Weights of a small model that answers yes/no questions on an image's attributes.
Data: trained on telescope images of galaxies (Galaxy Zoo DECaLS), 88335 training examples.
Rows from block 5 of the fusion encoder of a small model that answers yes/no questions on an image's attributes, named by matrix and row number. Rows with one number belong to one neuron. Each number is 500 + 50 x the weight over its row's rms, rounded and kept within 0 to 999. All counts start at 0. Numbers have three digits each.
After each neuron's rows are labels from the 100 texts, of 14976, where the neuron reaches its highest value: "tokens" is the input token at the peak. Only what is clearly more common there than usual is listed. The data: telescope images of galaxies (Galaxy Zoo DECaLS).
# fc1: MLP up (fusion_encoder.blocks.5.mlp.fc1.weight, 2304x384), inputs 77-153
# fc2: MLP down (fusion_encoder.blocks.5.mlp.fc2.weight, 384x2304, transposed), outputs 77-153

fc1.226:478448606512501439518443461479511529393494563476542504522505529499534490508477501464594569485389559505598527523422528447435471544540432513470526585460554475447524466536491504482424448522526437447471562491577409540505501452508501440
fc2.226:518532544480566489495545405467542509525509463504487469537503499513555518531460463514514584451489494535530493456522507535530538466544497477500503493413579444440383407487522550523396469452508490459450521495477483462456478473493471530
tokens: "shape: smooth"

fc1.526:472474548471538471485556529469441517583573407487447586488419469430521486484508493505685556418461595492477519465524522538511527495511457425528587449420494446512507398530490477455495512538566418499431516400502507462445505536390458541
fc2.526:462544506446477463510568543437625489519481494490449562470500500548557565469474453485408494462524471525434512415527457398474556538426453448511508475456500489445505453532525516516465423556427502492514512530562448523478525478524476514
tokens: "bulge size: moderate"; "spiral winding: tight"; "spiral arms: yes"; "bulge size: small"

fc1.49:430501543472472517473466441594516414512439460476548584545545405472502557450477454509406471528500541486471471607553516428451487484571549529540530533475489499528446492505553488462486493542518535407566448563406536504580525504499579489
fc2.49:548470537462520524525467495396540565486521512552504555501447481447537519505459462450575480504454439423443533489521480576518552506434483503482557445568444462491517472576476507523687546562416521550473502558472509487445523569455602466
tokens: "merging: none"

fc1.724:433449435460496495498507456538533513460456520507589517534436487469420522533428530469475472452594524464551456492452427469516472433521429416526410448542562489483490518500560600525478502550533460494594504457527583523475518558549547549
fc2.724:530492483471507538528523534378551554558526499516450534502456476428496460499493423478556437492499532450503527500474479565546517514500473471561490508554442462476518460521508470484702509491501476527492459485513526478489536572460606524
tokens: "merging: none"

fc1.294:503479472517523509431501554553436528459444457488563461560558393554517516509470570489494421503512532565456441549492563403448478430485551413569445505408513490566519585549509522541595461532507470444608431497467469523454602521560581549
fc2.294:529458458479499512547452501392493526552489500506495508482458476500502502533470412436550427518474488440427504446496516590482487513453490460489502448557460415548551457530506515457638499514456469562499450497504468522428543517450561514
tokens: "merging: none"

fc1.627:547453546499437505557556499457553422566549544412527477471477531408510515453515483667547386469485528489535552485515436470541471550457454493505557421453404540508542420527540516449359478458471560557503522556477432524424511557449387503
fc2.627:466410448465551565521560446445516548585443492499468445565473523505555465544442454435542556497490492475425518430495452504453527475426544487541589491472509484473561441591585470545543463583430439525469427532467554508461518508434595491
tokens: "spiral winding: tight"; "spiral arms: yes"; "bulge size: small"; "bar: no"

fc1.123:453457540460473558514489570509565488485563520516545495454541524421553541453538521559469509509510518443571523467555537415606451470493440530465533432523461478429490527459425498556465459451497522558472570512577420486443567473450367475
fc2.123:463418499476537526528591425469562561525511466530481511481451497482546489553397412460521515430469494450433523398527476516470553498394497539587538478517501455486472399578529455552488490593477450541528471507484550557416512541437524504
tokens: "spiral winding: tight"; "spiral arms: yes"; "bulge size: small"; "bar: no"

fc1.702:598422550533592440506570539403479502533579417506422512417484473447472447538526537466573603485398507427556478511502529490504460445468401498580508480411482401528440410531539518465444448467518492517507613500528450535471469532502444443
fc2.702:509554544517590469506587471535448470515531489524531470436523445522521528547467551518464536495542489526532508557427529509432464428501504492400520537523527550526475489495488501515353540463538479509518579452489465541568452464498405461
tokens: "shape: featured or disk"

fc1.346:539450622524441519472532446450498560478423397438407435554366556559531441525578528495594494496417501479484478526561422480483517544494521515574472531407490504468514482511476500507513504418531473441496455425450463450470490493537412591
fc2.346:466423451524538565494466456513425477490524596536532445500539581583522540531457535510507556535532483574493457491484473613474533475461561494421568552586551605533553528534491428552420468510512421557473568560448525479503455440490388453
tokens: "roundness: round"

fc1.510:499425540513502575441465392400506537454445482519467463577454499469532482501572543581550462415458465525545507497501494559575475493480501545573495451424491517372497395582536421515413510481474436531488546487443411557483473466471492456
fc2.510:521442452485491573509504444518477543482553545575508413453507561571500545525491575496487527494504427553492492471445474525486541463435622519463582534528544504543610483592524391508404454483460405571573537548435475529507414475498447512
tokens: "roundness: round"

fc1.358:465498518515467510547514522503491537542460447469489532510458530518493471480657424491511452511450599434535549498533554500599534551507475485549449408442441490479429524538497492489464509530533493495455535534486501421461537571410479554
fc2.358:559514522397555398522579545429589503499554405550469554416534497470522514514451450497469500393464483491451453481506604434480534460517474528555528480427494440465492420535544530432456516508453528542492546570598529522494539506515484516
tokens: "spiral arms: yes"; "bar: no"

fc1.87:534520606511470552537526420487484612464434426424456488602363477503485433531570475497532491483513477533475552545532532513464546451576495445584502494399530546472506499541564428548469448461559406549429537488528504503526521487477527540
fc2.87:528426441547540511491503421550512559462488494566590413484521483578534512490442510488515545480507451525486529468504451606455507471460544487441482554521557519555577475564549483511393437514509483497560542527490513532490429512466409531
tokens: "roundness: round"

fc1.595:462522465549596491578526490461593474552506503464461561397572452454553486490637444492504534435501485482415545446591521443503548522540509500511479500450427487447481526492457487525446488550464523511567571504476541422432522476447429478
fc2.595:526538496513498479463506569623466399444501532427494514511479491484469483500535606522460494517552515542570470561467559428499457509583504494478444580485461536506442542406437549485402519424571593448561505449532521467613500446563469515
tokens: "spiral winding: tight"; "spiral arms: yes"; "bar: no"; "bulge size: small"

fc1.121:507456477430476476497550465408564591528589412510515528473467427465481436565602528614544454414450499425437548446542459509538465557426465551506536529501412510443493393609567497454445517456445489552497593582581496439443511505419436493
fc2.121:448409555456499514515522472471570527515424436486446435578363468536567462534483521440584563485490449514405479511520450461479592471488523535549509541428580463386483446579575472530512420494469475481476469576509525487494563496473551606
tokens: "spiral winding: tight"; "bulge size: small"; "bulge size: moderate"; "spiral arms: yes"

fc1.546:466502546569512502464461524500424581491596489398454479516464552490509436487521524501626563441556527415478567539471533541535548474553372477483506476493554415516545430519467448512443574542517513419460487519499467426431521576356467450
fc2.546:450511486581444597517457435584445481517466547433499409573489526613549566533532575511437467573521494524524492487463375482554509464523581457459500464556588571485516503529506487528418468498458491479535426461449522478492524483539444518
tokens: "shape: featured or disk"; "bulge size: moderate"; "spiral winding: tight"

fc1.458:451528534535491461497556483474449508525580499423532548534446426401489461485465403561582478438460542444602517504504537528520457504593395526534544466465420518484426451440446541430519595575550552425461537470470499510434520552396494509
fc2.458:579562557446466521396520514512494499456477521501449439545504488502483596515391545478497528572454562545490432546451485500458459394514523563500461550496580529459514463438512496479443458469499564450590412498488455519574526455575442471
tokens: "bulge size: moderate"; "shape: featured or disk"; "spiral arms: yes"; "bulge size: small"

fc1.307:467531545551501546575476456460509556549479430433500514527494498481434463552640443519606483462461515500454592487552479593591497536479520434579416421461488450461454465482537548466411580560551457519438541524497525476445550534462516532
fc2.307:490523537464531458473577558473616495531550462536484554463514507449541514483495472539430506433472493497414464451499531425477558456453488503564571540450480447474541386508551509441458460538452496513510589581563543505532525486510501545
tokens: "spiral arms: yes"; "bar: no"

fc1.124:527494554595481588487511456489461562431472433415390464516387484519548493539521531518610533507478546540537477575458529495479492443496514467550493558488519584402490482594547440546444463483559457534413454441448450522459521441524493541
fc2.124:517502444540521603511431433583420505492466590531598430470512581585538559482491543468496566522523468538533470469499412591463515476440589487417547545613570581549519594541512442530396506520528454532536504539446539520545455466515418502
tokens: "roundness: round"

fc1.545:447523426474531485492565557566547453516524552467514540493576548584541495456547421529575513538449436498416536414535464514541444530482495504524483488567479483474526475449442449468503556482449439435463462531553507395491523466546413425
fc2.545:525548537507484466451528575561465418472486504444518509512499448509447440425532629509486545509571550484547486569527569453503434477615483467514448561502491539459479539413459552492413564448552547437501525492508515507589494437561424519
tokens: "bulge size: small"; "spiral arms: yes"; "spiral winding: tight"; "bar: no"

fc1.544:541503502541411558519453409524429528489403470489418451532437477469594436568519518474512479473496544540591477556537518533474547500527475543580486465451554566434451511483574458511488455407506470516526436406440534540575443444459529560
fc2.544:521546423604472564482457423630463442471509578503541379519526561606559524522511560518492577528518457553589515477524411631483541475490583507376468491576551571519539522500532456521425494459494487521540542519430515457505489433503486467
tokens: "roundness: round"

fc1.686:491422561419440450510548465436522522487542369587484536524491479501529515499498415451540498542429426458408488553458498461543593434520447467521539440464478505521584452489576444477489483474504391538471586508449516507484459562444483530
fc2.686:507528531540488506550499537454434475492546561482519509457446411544445473502549503504552391460544534426419503483515555601512563503527489494572537471529469512513631588497456455537582485555556462453510430528485485467545573517443537533
tokens: "roundness: in between"; "edge-on disk: yes"

fc1.460:417463477496560483515567555468512598483528411414446554479466427549437489486579375539637544419492529437532516427512475587511528507538453461615544418481410542445507476522578470503498516474555469544429551476494446443399506608453482570
fc2.460:503520499420587430509622532404610529568517419534442543485478515427501451502504423536462520407511475523408510464536517444483562481464495477561546486489442401460566413543524508436461510522431530496496567585565506536461586504441472500
tokens: "spiral arms: yes"; "spiral winding: tight"; "bulge size: small"

fc1.643:545523548472500538489404476424444559504373438488457487616385478523575422498501514448492515552519554564584514576461415497523553430593499531493485521457549469483505483550467544552505463458554447535420417453463444505560533516544468523
fc2.643:463462452544521572479486418625459513506482609486554422477497531561548555496485591509501568558515452517501471483509444574502496474481611527419494503563588587535541595503474454553400450493537436549511493490410525511541429463518431515
tokens: "roundness: round"

fc1.708:497473525526527507524471534492437491424461598408454545452532530544462474497542555549515494493525505446461500511494540579421487432535508475485521566501475556512464535457477537589455612529523592439501484384528536580563502491490442499
fc2.708:461521476520483558509452395574406498525438534500526395593503581629533498485533566469443598476585498585546540481526421555491490525521528456388465517550572605528497507489519523553453451472503475489480523493420548467522443444516480467
tokens: "merging: none"

fc1.235:484602511456494512490433556532531529460546433464450547472568488560545510545432529611499499489561446541505533557436495505526440443567426512533389511423494472555575607509504503463513464530474483428530434459490464552483587440492507530
fc2.235:556439550488572563527535510399556579499475423553477498436439531424557441517493434474600474519427506455434503562565539463481557493473432506564540533520514432413515508555502482544604463531473535498487516581526491560473508511481482508
tokens: "shape: smooth"