{"encoder_arch": "convformer", "model": "model that answers yes/no questions on an image's attributes", "dataset": "telescope images of galaxies (Galaxy Zoo DECaLS)", "train_examples": 88335, "image_size": 64, "crop_scale_min": 1, "horizontal_flip": true, "translate": 0.06, "rotation_deg": 5, "cutout": 0.25, "questions_per_image": 4, "encoder_norm": "layernorm_no_bias", "encoder_norm_position": "pre", "encoder_activation": "gelu", "encoder_mlp_ratio": 3, "encoder_layer_scale_init": 1.0, "encoder_parallel_block": false, "encoder_inner_norm": false, "encoder_patch_size": [4, 4], "encoder_conv_stem": true, "encoder_depths": [3, 6, 3], "encoder_widths": [80, 160, 320], "encoder_kernel_size": 7, "fusion": "prefix", "fusion_encoder_width": 384, "fusion_encoder_layers": 10, "fusion_encoder_norm": "layernorm", "fusion_encoder_norm_position": "pre", "fusion_encoder_activation": "quick_gelu", "fusion_encoder_mlp_ratio": 6, "fusion_encoder_head_dim": 48, "fusion_encoder_fused_qkv": false, "fusion_encoder_bias": "qkv", "fusion_encoder_qk_norm": false, "fusion_encoder_parallel_block": false, "fusion_encoder_inner_norm": false, "fusion_encoder_positions": "learned", "fusion_encoder_connector": "linear", "init": "torch_default", "residual_init": "none", "optimizer": "adamw", "learning_rate": 0.00065, "beta1": 0.9, "beta2": 0.98, "eps": 1e-10, "max_steps": 4800, "batch_size": 64, "epochs": 3.5, "lr_schedule": "wsd", "decay_fraction": 0.4, "final_lr_fraction": 0, "warmup_steps": 240, "weight_decay": 0.0}
Rows from block 6 of the fusion encoder of a small model that answers yes/no questions on an image's attributes, named by matrix and row number. Rows with one number belong to one neuron. Each number is 128 + 24 x the weight over its row's rms, rounded and kept within 0 to 255. All counts start at 0. Numbers have three digits each.
Before each neuron's rows are labels from the 100 texts, of 14976, where the neuron reaches its highest value: "tokens" is the input token at the peak. Only what is clearly more common there than usual is listed. The data: telescope images of galaxies (Galaxy Zoo DECaLS). In brackets: how many of the 100.
# fc1: MLP up (fusion_encoder.blocks.6.mlp.fc1.weight, 2304x384), inputs 288-383
# fc2: MLP down (fusion_encoder.blocks.6.mlp.fc2.weight, 384x2304, transposed), outputs 288-383

tokens: "shape: smooth" (100)
fc1.147:114090145152114112115149170129145096102129133107140164146102120108131128129101184115138133149117122158109132142117106137138156109152104118133104136104152117113139106166145116121100149140127202091108155143127148116119125138143105143095100105111140137134153147096118145163135144085121084137
fc2.147:133174160129153138141153126106097145100105164144137116110117108102141127079141158106109145109115094146100150125126118121118141125146094132140101144096138123135131123146124127085141138168102111127121124156102139099104126118129101134118157149157192119147142095142110118131171145098147107104

tokens: "merging: none" (100)
fc1.738:115179113089152121166103096095150131113084099112149148143165106090148172125180104125133088164156120138132112117150148147107153115114117160172153114102164143156113107104087127078102108096139107145118087122130145160130143097100142083093150118119143154143163158134146112142136113129138170157
fc2.738:187088145124130122105138142143103149134142120137162130159105106142136152136126038122122122117203115126125128132097105141152142168138157215129214118135157113134154153041160136119138152142116087182130113166101104097124123101117141125114113125144140113151143120153137149109129137182140213132

tokens: "shape: smooth" (100)
fc1.75:097101096132102126108139096146082148096175167106157160125141111105128170134139157107173101160102111146125152120147109112112114125100113137122110170105154140139164133170131152148106122117112127139125107151149166096138120125141128106126140128138115078152126093122151120118129133141121129138
fc2.75:085140120112112121092129133096096119128165152147120126110128131117173105094116197132089142115086103099125131121144118120091147119111076057090062143108142130161126132164143116103093148149108151098150105134178115124112114108129139132119139146142126142141097113131106154112126139078113085101

tokens: "roundness: round" (100)
fc1.322:135151145162126173140186130140116145144107164128120146115162113115141113124119125128143108150128132125112091124166095112153166109156122096132105114115130145120149096111153119140118095116121146097159120097126142144155129148141111113151103111133124098116080145133148110161155126096127095141
fc2.322:086121109115128092081142134117101107138155167141142125142161144111140129114127183138095135145078130093129117142116106096111130109133071054070071166115130111151120133187134119102131150122116167115143105093148080122138112107146119131089114125143116149108094115138105149133093174083079072088

tokens: "spiral arms: yes" (56); "bar: no" (29); "bulge size: small" (9)
fc1.382:102110108139137161111160102105110153106137168085162124167110124109099111147122196120155116176078114131127143131137142094124181103149130105157104110125136126085127166168160143138106129096115145123122112162108133135109115115175095134127116135136143111125126119158157134106147114094144078120
fc2.382:131131099109080105118141114164095119148128164163140128135116121165112164146134131170131160138130147128139116115137091130113078171157131152088135162123151120160172118116127068118118111106085128146132147155066094095148096139122157121125097134145107100153107161137154149150117140138146134073

tokens: "shape: featured or disk" (28); "spiral winding: tight" (22); "spiral arms: yes" (14); "bulge size: moderate" (11)
fc1.417:120122148108113183142096105128110149107083138123131098156125129101082138131113149090157110151088101130142110166152149151118117150128127104095104131147191155111127147150165107128144115099111150112091143150107139126118103129142142161147129136139161140114142118133159089118170106130152098106
fc2.417:083133138147104140140117125119110096109156131128121124134149103119150076111101193085123107103058128117121129163134095107136157110108102037138045141121116150144145137195167150120124121118116163120101104111137109096127104127156114137097143157148097099116112098153123127109112157068141067146

tokens: "shape: featured or disk" (98)
fc1.339:083148161154167161119121137169167188153091110109121137119131127152119119141157147162130152144121145148152121129134150145122142124158183111126091092132115095135128144129116098142142121113142109104122165143086147146161132128127120123188126098085151128111138151111130083144134115126103112078
fc2.339:056130119127171123113143138140140123146153113138106162118153160116141137138134190155129143088066117117127125107119101160142107112164123060129058119168099132118106103187120113164135141155138150091157099103148113128144165133159161150143102093084110163099103158092114098151134117083094094158

tokens: "shape: featured or disk" (52); "spiral arms: yes" (21); "bulge size: small" (12); "bar: weak" (9)
fc1.71:086148141158120193134099090116126148105085141126134123112126115103134138152121154098157083138101086130112151149146134096101142160124134097126108107168155142100133137115177110131133128078130115158110117129098178094161121167128094161159153117120150130130128100104135108122176106107169120117
fc2.71:082101125108140106111119128127147104103141107139113154108138112133126112141116204083146149128093149127141144173136120117132134095100112041117046136121097128132133119193123161135132129150147155107140133083123131128108144112156113124080137146118071115113098113132125127128089159081136060127

tokens: "shape: featured or disk" (36)
fc1.720:141117140147110146119086140087107114141120119120124077167087144126099162127120141151104117129138099128100121140100158100095142145140146138111142122112190089147090158154157142116145110133120144138103094152118117073118093084151148150150130138130185132139124138148085123113169128136161100098
fc2.720:135158133158112130172163161109139115113126102119124143095150170115159105119169134171138135143144151137104096092145144156105099083150116133125117106156129135141107094139087111106129116147172101088169112104127125165102136155133178159116108095135115150086150152098114145156123130114124128165

tokens: "bulge size: small" (25); "bar: no" (21); "spiral arms: yes" (19); "bar: weak" (10)
fc1.102:134167140153128138117104105105137156087125111114110133150136073101139115145100161112136132126095080162113127149124129095084140149128135099129112181141156132147143135151156149100135130108106128117132131157091146089098096128144077158146152156122129132111095115149121088135119181117164107136
fc2.102:116150134119124148120147121108130134108129115161068171088164160130157102154134144109120125143118123104133116129156131158109149089122105113130096106148096140138132096142093135129105125119139130079167161070167160142137162131115136122132131135127122091085134132095134103119093131112118135131

tokens: "merging: minor disturbance" (24); "merging: merger" (19); "merging: major disturbance" (16); "bar: no" (13)
fc1.148:125137162125146137108154105108098144128091167109144109119119141132089148165139148141151129140102109147138123139144122078109148131106117148103133131143135145103196128151146128098109081116103106132091152152119118083130089131156130102172133114134136087107121134151132072136158177101189136101
fc2.148:095172120123121131146141143089122132107120128143100134090165157109157106143140158134105109148085106124102100105149129135109106094115099098123107124155122144202135109158097122095121132131150116079150119073131135129094154110134162136142133121129138117099132156109128102146143139100141122133

tokens: "shape: smooth" (100)
fc1.205:095151085162124129093109175148117098170178127136128165119162114086093140138140155163134134136102147120110140102159130115152113123150157111105132095165119109140105146114100095130118138139148155127166163147138118127116170094147151155150108124119121102104147141146158138176092120087150112078
fc2.205:089142113123138132107124114164167146157141126167114175155168117150144131135113182114116128115109154115177154127172127122164138154125157063096100155133093092151107143165107123140137147127119123118109144116124087121174112134173114138139116157093074151079101150117176109128093129118127099117

tokens: "spiral arms: yes" (61); "bar: no" (29)
fc1.68:082130130188142140108149126122113151109102123114150114141085105127120136130103161117175081147108106143104112125149138090127169114113138106153061118147158130111111149184182119148132125106123136125119097158088170083152092152167116161137152140129130082126124080116148134160132163110129101120
fc2.68:114133122125115113137136145168132107158116152089110145156123141150101155152105185160158125128111149130161128106142091120112118155134116091129076149146119133083128153147160096133128122117102147143084102138123143119119101124138142124124094104124108134142102177174133117153163145131125121110

tokens: "merging: none" (47); "shape: featured or disk" (30)
fc1.760:113150144101119166112109138112131142125122135098112073154074120134098163113111123148102152152108118137115130120085121104088118158118114127126134134131155117121110115119134110116152093106102147141087112183097140075114094112123149115156124155142160138155130110170086119127161132122149104112
fc2.760:140151123145120145155133156128142097115121126121119149093163164120146117114158103168150129144137155137097110100137129156137090083143137135124133091152125116128125080120083103123156140144169098093165123112170125154123155142132175152113094092093108162094160167100130140153119103131108159151

tokens: "shape: smooth" (100)
fc1.223:110128147130124139109148102097118132107152198093119151141134126100153149117132126118156131159081114118134113177169069086136154128146098100113129163118127152126164145162148142122117116132097116148087114117125117094116081150154135129104122148155159115155141098137163165130125153136096128132
fc2.223:067125109110124125101144129091103101121135144126130120145148131111158110112117190109119138154051111111128119126108107111091139142118077072114058155110139139158109139191146130070138134122106151116142112127159102127120120125150117147114148133141138111125121112157113136126139177087103070105

tokens: "shape: featured or disk" (27); "spiral arms: yes" (26); "bulge size: small" (22); "bar: no" (12)
fc1.255:121128161146119166102145081163120150122128145110154123160119086137126130164119138104094150130127088118135144156147098114137188153099130142109099144133138111109138167147141162125130131085105139124112155150124131114129115104160086148153120138101176117087091088145146097095101156121158139087
fc2.255:134164111121168156125116128117147129119121146177100181086174142144117126154134129129116149125142137127123098119149153139135127085101130120132108103152093131140142091121078135148116147104146122077152157102155117143161141115100144110108128141089115110082122127092158075123098144117125125121

tokens: "shape: featured or disk" (24); "spiral winding: tight" (24); "bulge size: moderate" (21); "bulge size: small" (14)
fc1.568:097116125141103176117149108130117177110106126112143148153134128147116163130117152137178097163127119154160147150139145115092128134103148087092079151134168089103117135179123130169165118109113134131098132161103098122120118154134117162167108118090149129095141115132130127139106127138149110095
fc2.568:089150125132081098110172143087118096092147142161110139119126123099180119102131159127118121092081138084116125123138095084120138148133099086134099169099100172157124141148136133125069147141089171129141130131139139103093109114144134148097153148155116085123118138168127157120122145110149082130

tokens: "shape: featured or disk" (99)
fc1.434:097153149171122117130128163156135163138142121089107127110139152131127121155165164158141112148115112160146091135123138168127113129166162098118092127155116098113120142117149126144129130095159125142133185139099107129174151125177113132158104092086131162117162148104170100157142078098158129077
fc2.434:070122141154151115135132124164170133158136112129110124096173162146121146144125198132099156105096134122142112109124107156158122137150147040130062103155112098115082100175109126150140149146166137127144132099151133157166152147153153142127109130081127188120102137102123102134103102087099079120

tokens: "bulge size: small" (22); "roundness: round" (15); "spiral winding: tight" (9)
fc1.470:097118124125162126083093129135122173124119121130116100140097105118125104079087129079135124102127092131143155139110154113108152148107114089118107126115172152138106151130176144104124140143097141140095137116133119134146107117138120137158139142136164127123119114127098088094154160132143084147
fc2.470:108137126148149138143115138126151109103131090138097149101181127126147108139108140093140117136103145119113140144119141137126165067095123106144113103153091144138102114138101168138159140147154134068147109095170155182125151141141111120132141120104102131082124098089112106125125126118111111162

tokens: "spiral arms: yes" (57); "bar: no" (23); "bulge size: small" (9)
fc1.693:072114101129106125104147135140109177100117151121167108103131093111140133129118185070164107161096137144146147145162132096128182151120131100140079123132152129126128141194151115141096119094136160170136117140102127097153155159174113181136144135106145112172105127141115156116142148073168061129
fc2.693:157127129127107099120112142165123149146148149160142123174098125140127151145156140165145161127116135120145105110136109129115086182125128154110145172144140090114148126128123093150134119106093144133096172135115116097166102121089133137152083129154113139160128178155130147133110105145137116106

tokens: "spiral arms: yes" (54); "bar: no" (22); "bulge size: small" (13); "spiral winding: tight" (8)
fc1.352:075139130163099142118153131102126150148127133123128117128119107120138135151109159123135130157112101131131147128143123122116170140126119113096076109083159106129139119200188149145105133113116183166109157116086110118157100100175101125133156104165159099129146081101131110153135126084158092138
fc2.352:149135112096098120084135103139119129160143153145123130158130130136125157137129112153150126124111149114145124097141066125112109162127149154091123156122113102125192157123142120121091123097086102121131170132127089111187093149104131129132113123144116145116101165150128110145115121119098121082

tokens: "spiral winding: tight" (30); "spiral arms: yes" (21); "bulge size: small" (20); "bar: weak" (7)
fc1.632:121115144114184114166081110144134134150099078140076130143122082142094126117099125101106149138137129133146166138139165144124124150106138128129132105156122090111089112147172121146162112120149169128118142131134136160148132132165096114174158163118127161119129127108117085129106111127153092151
fc2.632:107153163144113160162123139098133130072092096093109123097144140115129091100138130128173076140110105156098117144148169138107135090128143138165135095149140154132104114138111140128143131093145141088141114131116169146085166160125117153160132099159133094105143112111113122122152107134155107159

tokens: "spiral arms: yes" (53); "bar: no" (23); "bulge size: small" (11); "spiral winding: tight" (9)
fc1.669:083115105148156140102105135151103133117133139107109136161074116135099136127117150105118134176077105115104139139155130126087156101127134106112087098113125152122141144174171131097128098088123165125141106113096139086136129144180080169144150152119112078138156106163129133104133163098145097145
fc2.669:145150099106088121132148137140100116133113172150145112163098143142109156142162122160150137137143127142140124108136077104097081169129138147098153161150125087131161120135137113124111130099105121119132168137090086086177117124134128146117099109166135125144138139142168153122112108127162112104

tokens: "shape: smooth" (100)
fc1.594:114143138173108125145143115164117132110139157085131130081169119102119103088140121163121147112133148127094102143128150124092142100131145092148087124119166177114128106145145133103095126147166171098167109116145145141111107151161132181164150138152111099160158111092130115134094156124092101165
fc2.594:066157125136173116103106115144147152100107134142091144109170152138101182146131205121094138107091128119128125119125092156121126117118141048119073161138097108160130097187093142120173133096130139092168136098177101146137129152130134149125114159101130160059083138137132105117103122081110074122

tokens: "bulge size: small" (25); "roundness: round" (15); "bar: no" (13); "spiral winding: tight" (9)
fc1.430:123118136113132125107123096115118146119126131132088104152073086148130099093124165096153153142105082159109136180131153129101173148090128128127097134102158145147151167146164151154122112126130143146124130125123122105117110117154119156127159149125162099133101100126088111119116129132111105128
fc2.430:122142136123155153157117135103135107101121107121081140089160141115140101122115140098124111100109127121093141136135136140123159069093119121135123094142098149131095112134117159144138136132174125076146113082167161167108152119124121119134154130100124146083143100095121114116123125130110131171

tokens: "shape: smooth" (99)
fc1.637:128107126174119158152131138179139142155118141082143131135154161086085127135141165113118105084092125148139098143132117128146141130181175118100118127172123122087098139171106115143144143159134149112114131151090153131156161112174144176161095081093145117114182154097142123178113110096103127127
fc2.637:075108139112189137133080113173173145142134108128131133130136113155079164147124168153115118103105126138168151115136113124143112153116152058124080151149125104140121145174134119190148113123135153144093123135104112131194104119162124157133121134075091178112093123108125103123102126111123106116

tokens: "merging: none" (100)
fc1.305:138149121113094141110161140137102167063112157123106137118136114078113117100114145134158100152112098105108112132126112080126129111167103103148135109123174145110152129135163130093119137116122141121129140115095132093133116123166143127159102148136137074147112138145115138164177131085125136155
fc2.305:063117136132131117090120139081091121119156147120130155108146130106139143095118190119084125121066123086123144144122098092126152125128070078103089144095102146140147133177119144100111147106096182104137110110169127131146103122166105144110120122128124118104109119157113108133136174094090070126

tokens: "merging: none" (100)
fc1.357:159162099130155158085095138109117172150128145151111102144149156110122124160154127139159124142155112136141105138130087106123114118100137141144172167130126149141140115092123172091113119126105130100149111144126157078095135140087159114113135131115180156147122119112113135150165165168164150130
fc2.357:189113141156131114135098143145117147156129112139143135132097121140101133127130034133126121102180140147142136126138117132145113161129151193147214101141130091116119133054161141162131135120138122170131128182098151110136135113096134100145114137121146094141147106136163104104140117185148189121

tokens: "roundness: round" (99)
fc1.217:142131099144093175112187136115143118094112151106136154111122118093106135160095133100135132174096153110100125124152085129135171124149138143165117132148123115110184112129125143136077121111088163107125133092109147156146124140123107146144120133160111100107124108124139133127132149123161140154
fc2.217:066135084130132116089131142110090089148148145129108124127150145154125117116112186144079146132063137096114115122105103094115133135123078070084045157091120116151136136165121115106120171134094152113121111103144098132131104106123115136089119147120125149098105146126103143143094153081094088083

tokens: "bulge size: small" (30); "bar: no" (24); "spiral arms: yes" (24)
fc1.340:103124130131123150118092116147097132096139097138148094154078083117108104099120137104132120078089094118135134168111110078091123113117127099114091116115149169158131149166177136136144109118107136121106089126089160089117116125145084131159155151110137129132110103141100075118147167129170130133
fc2.340:091146108137132158106126133108122113115136114151105152087185131142125099154128175078119135153109129133148119152139116151122163105120095072106084137153106152151130130148085182111130158129130122083158135092134143122130125132136132103143166140116124108093127103101147088130124152103098111141

tokens: "shape: smooth" (100)
fc1.379:094177126172118136109177131098099110140122170139126148146153133115115113121150145134127110129125121119087112124111085137137132124129144088109096127163163127147167111139126110117072109096135160119129141128093145094144130117126172151104081090125143120137164166103160097167097134099154096073
fc2.379:069153095121124140108143121139146106128154098126092142098142117149124113125139211144146125092089168141148121117135134157153144119111145069098073111126090121132134125179109129169126155143133147098131155109146101121131140135174107127107130133112087146091110123103150093134099122080098065132

tokens: "spiral arms: yes" (64); "bar: no" (26)
fc1.403:099098114142122118156131148135085119101127151083172112130108117143141139142086164078182112144111088114107118127138164135100173128112102087156099093098110159094092129189158118095137103093118173154147136147105158098118146120145107139139144132153103072134120111145153120127116127107155111143
fc2.403:160126141114128133126122111173116137124126155144142125146100152157103195139138139175145135097144142127127135100146111120140096180161141134118139156153122113093161123150126069156135094102129120159108135168106112098142097157119164124144115139153107158167105145141154102152157127152130120103

tokens: "spiral arms: yes" (57); "bar: no" (15); "bulge size: small" (14)
fc1.35:115127112124139147116110104140137139104091144143116103149123092109103144154106137104117110166097130141137161145176118087143187162097125128123109171138139111101165157126156134145126115071084152153081155143120145093129085123117113154154126133114129088133069112142157089130137167094161091124
fc2.35:139163110112123152133135158117154139118117133158094162079166169138143095136149122136114117152134142127124103115146123160147110095112136107125108105149090121178151099120085147129116133107144129079157157101138153154157139146108143096119133144120122117067121150097132085152095128120124123152

tokens: "merging: none" (100)
fc1.154:157143150155121153154125131109150167088080137139150144109156140120117129108119120128185102102136113106109084129184156109107092129128153122155100142176109183149114130121132154115119140135162121105146131141117174098147125157102158166108150158115146148140133136131140127154164143147137156159
fc2.154:174085133156112121103098134120122112146132186133142117146121115141159148148114083136092137177165132103134115141090120077156157122123135191099194153122165079121138150106183144110073169125086140157107104168130108113119128115120108135117127135153142124179112140170101133127102140166132144119

tokens: "merging: merger" (52); "merging: minor disturbance" (34); "merging: major disturbance" (9)
fc1.398:145156162099112148136158143137104157115101176143165131155111141102145106155149125115173122133109112132110158144153128085084123153143130124131128141148159140133163148151125160139143097106078119134117163121126130097106093150123115126153147147139128088132147140134180082137158133120185116098
fc2.398:108134122134146126136114159112117106118152109112091127096158152090151145124149152161111116160119130129091098118124131140115125077137078094124098135150128131127115090142086100094126134136124108073178120090151126122137131112116143144120095123116113120084143167131125128156112137099089111110

tokens: "merging: none" (100)
fc1.544:125116135084153150156112117116121145147144102140146146139124121111146150109155091105096082124157080124136110112133120120131097127096118097163128157133111124151153140089122167086109138095141163153101116108125163139106087145095116143133119162140165106129147091126152159134098111117110133149
fc2.544:190068157138116126105124152151108155168122125130165118146113105109101155163123052125141129121152136158134116144133130120136117151126170209135200129133125099099113147091158138135115140145110118156119130177111113095122127112142115128153141118147141145142150130120153133127134104158165179129

tokens: "spiral arms: yes" (40); "spiral winding: tight" (19); "bar: no" (18); "bulge size: small" (17)
fc1.526:060113101130147154126109101140156152150138119074141128147081109129138116103068194110142141148104142141103144168185130096131141153142139085128116106102111152111157149196201146118120127104113155139119106122108108076149094096137124162100157108112158094141101099156133094122088144116151109149
fc2.526:142160125083106135108148119155101127157136171125143144132140128131143158115137114167147156168104130111115128101131097116127107165142115123064102179116125087146175152154120136122124113117081122103096170148148075117189105130120135111130138157128140153122098126160136149133102144136105129105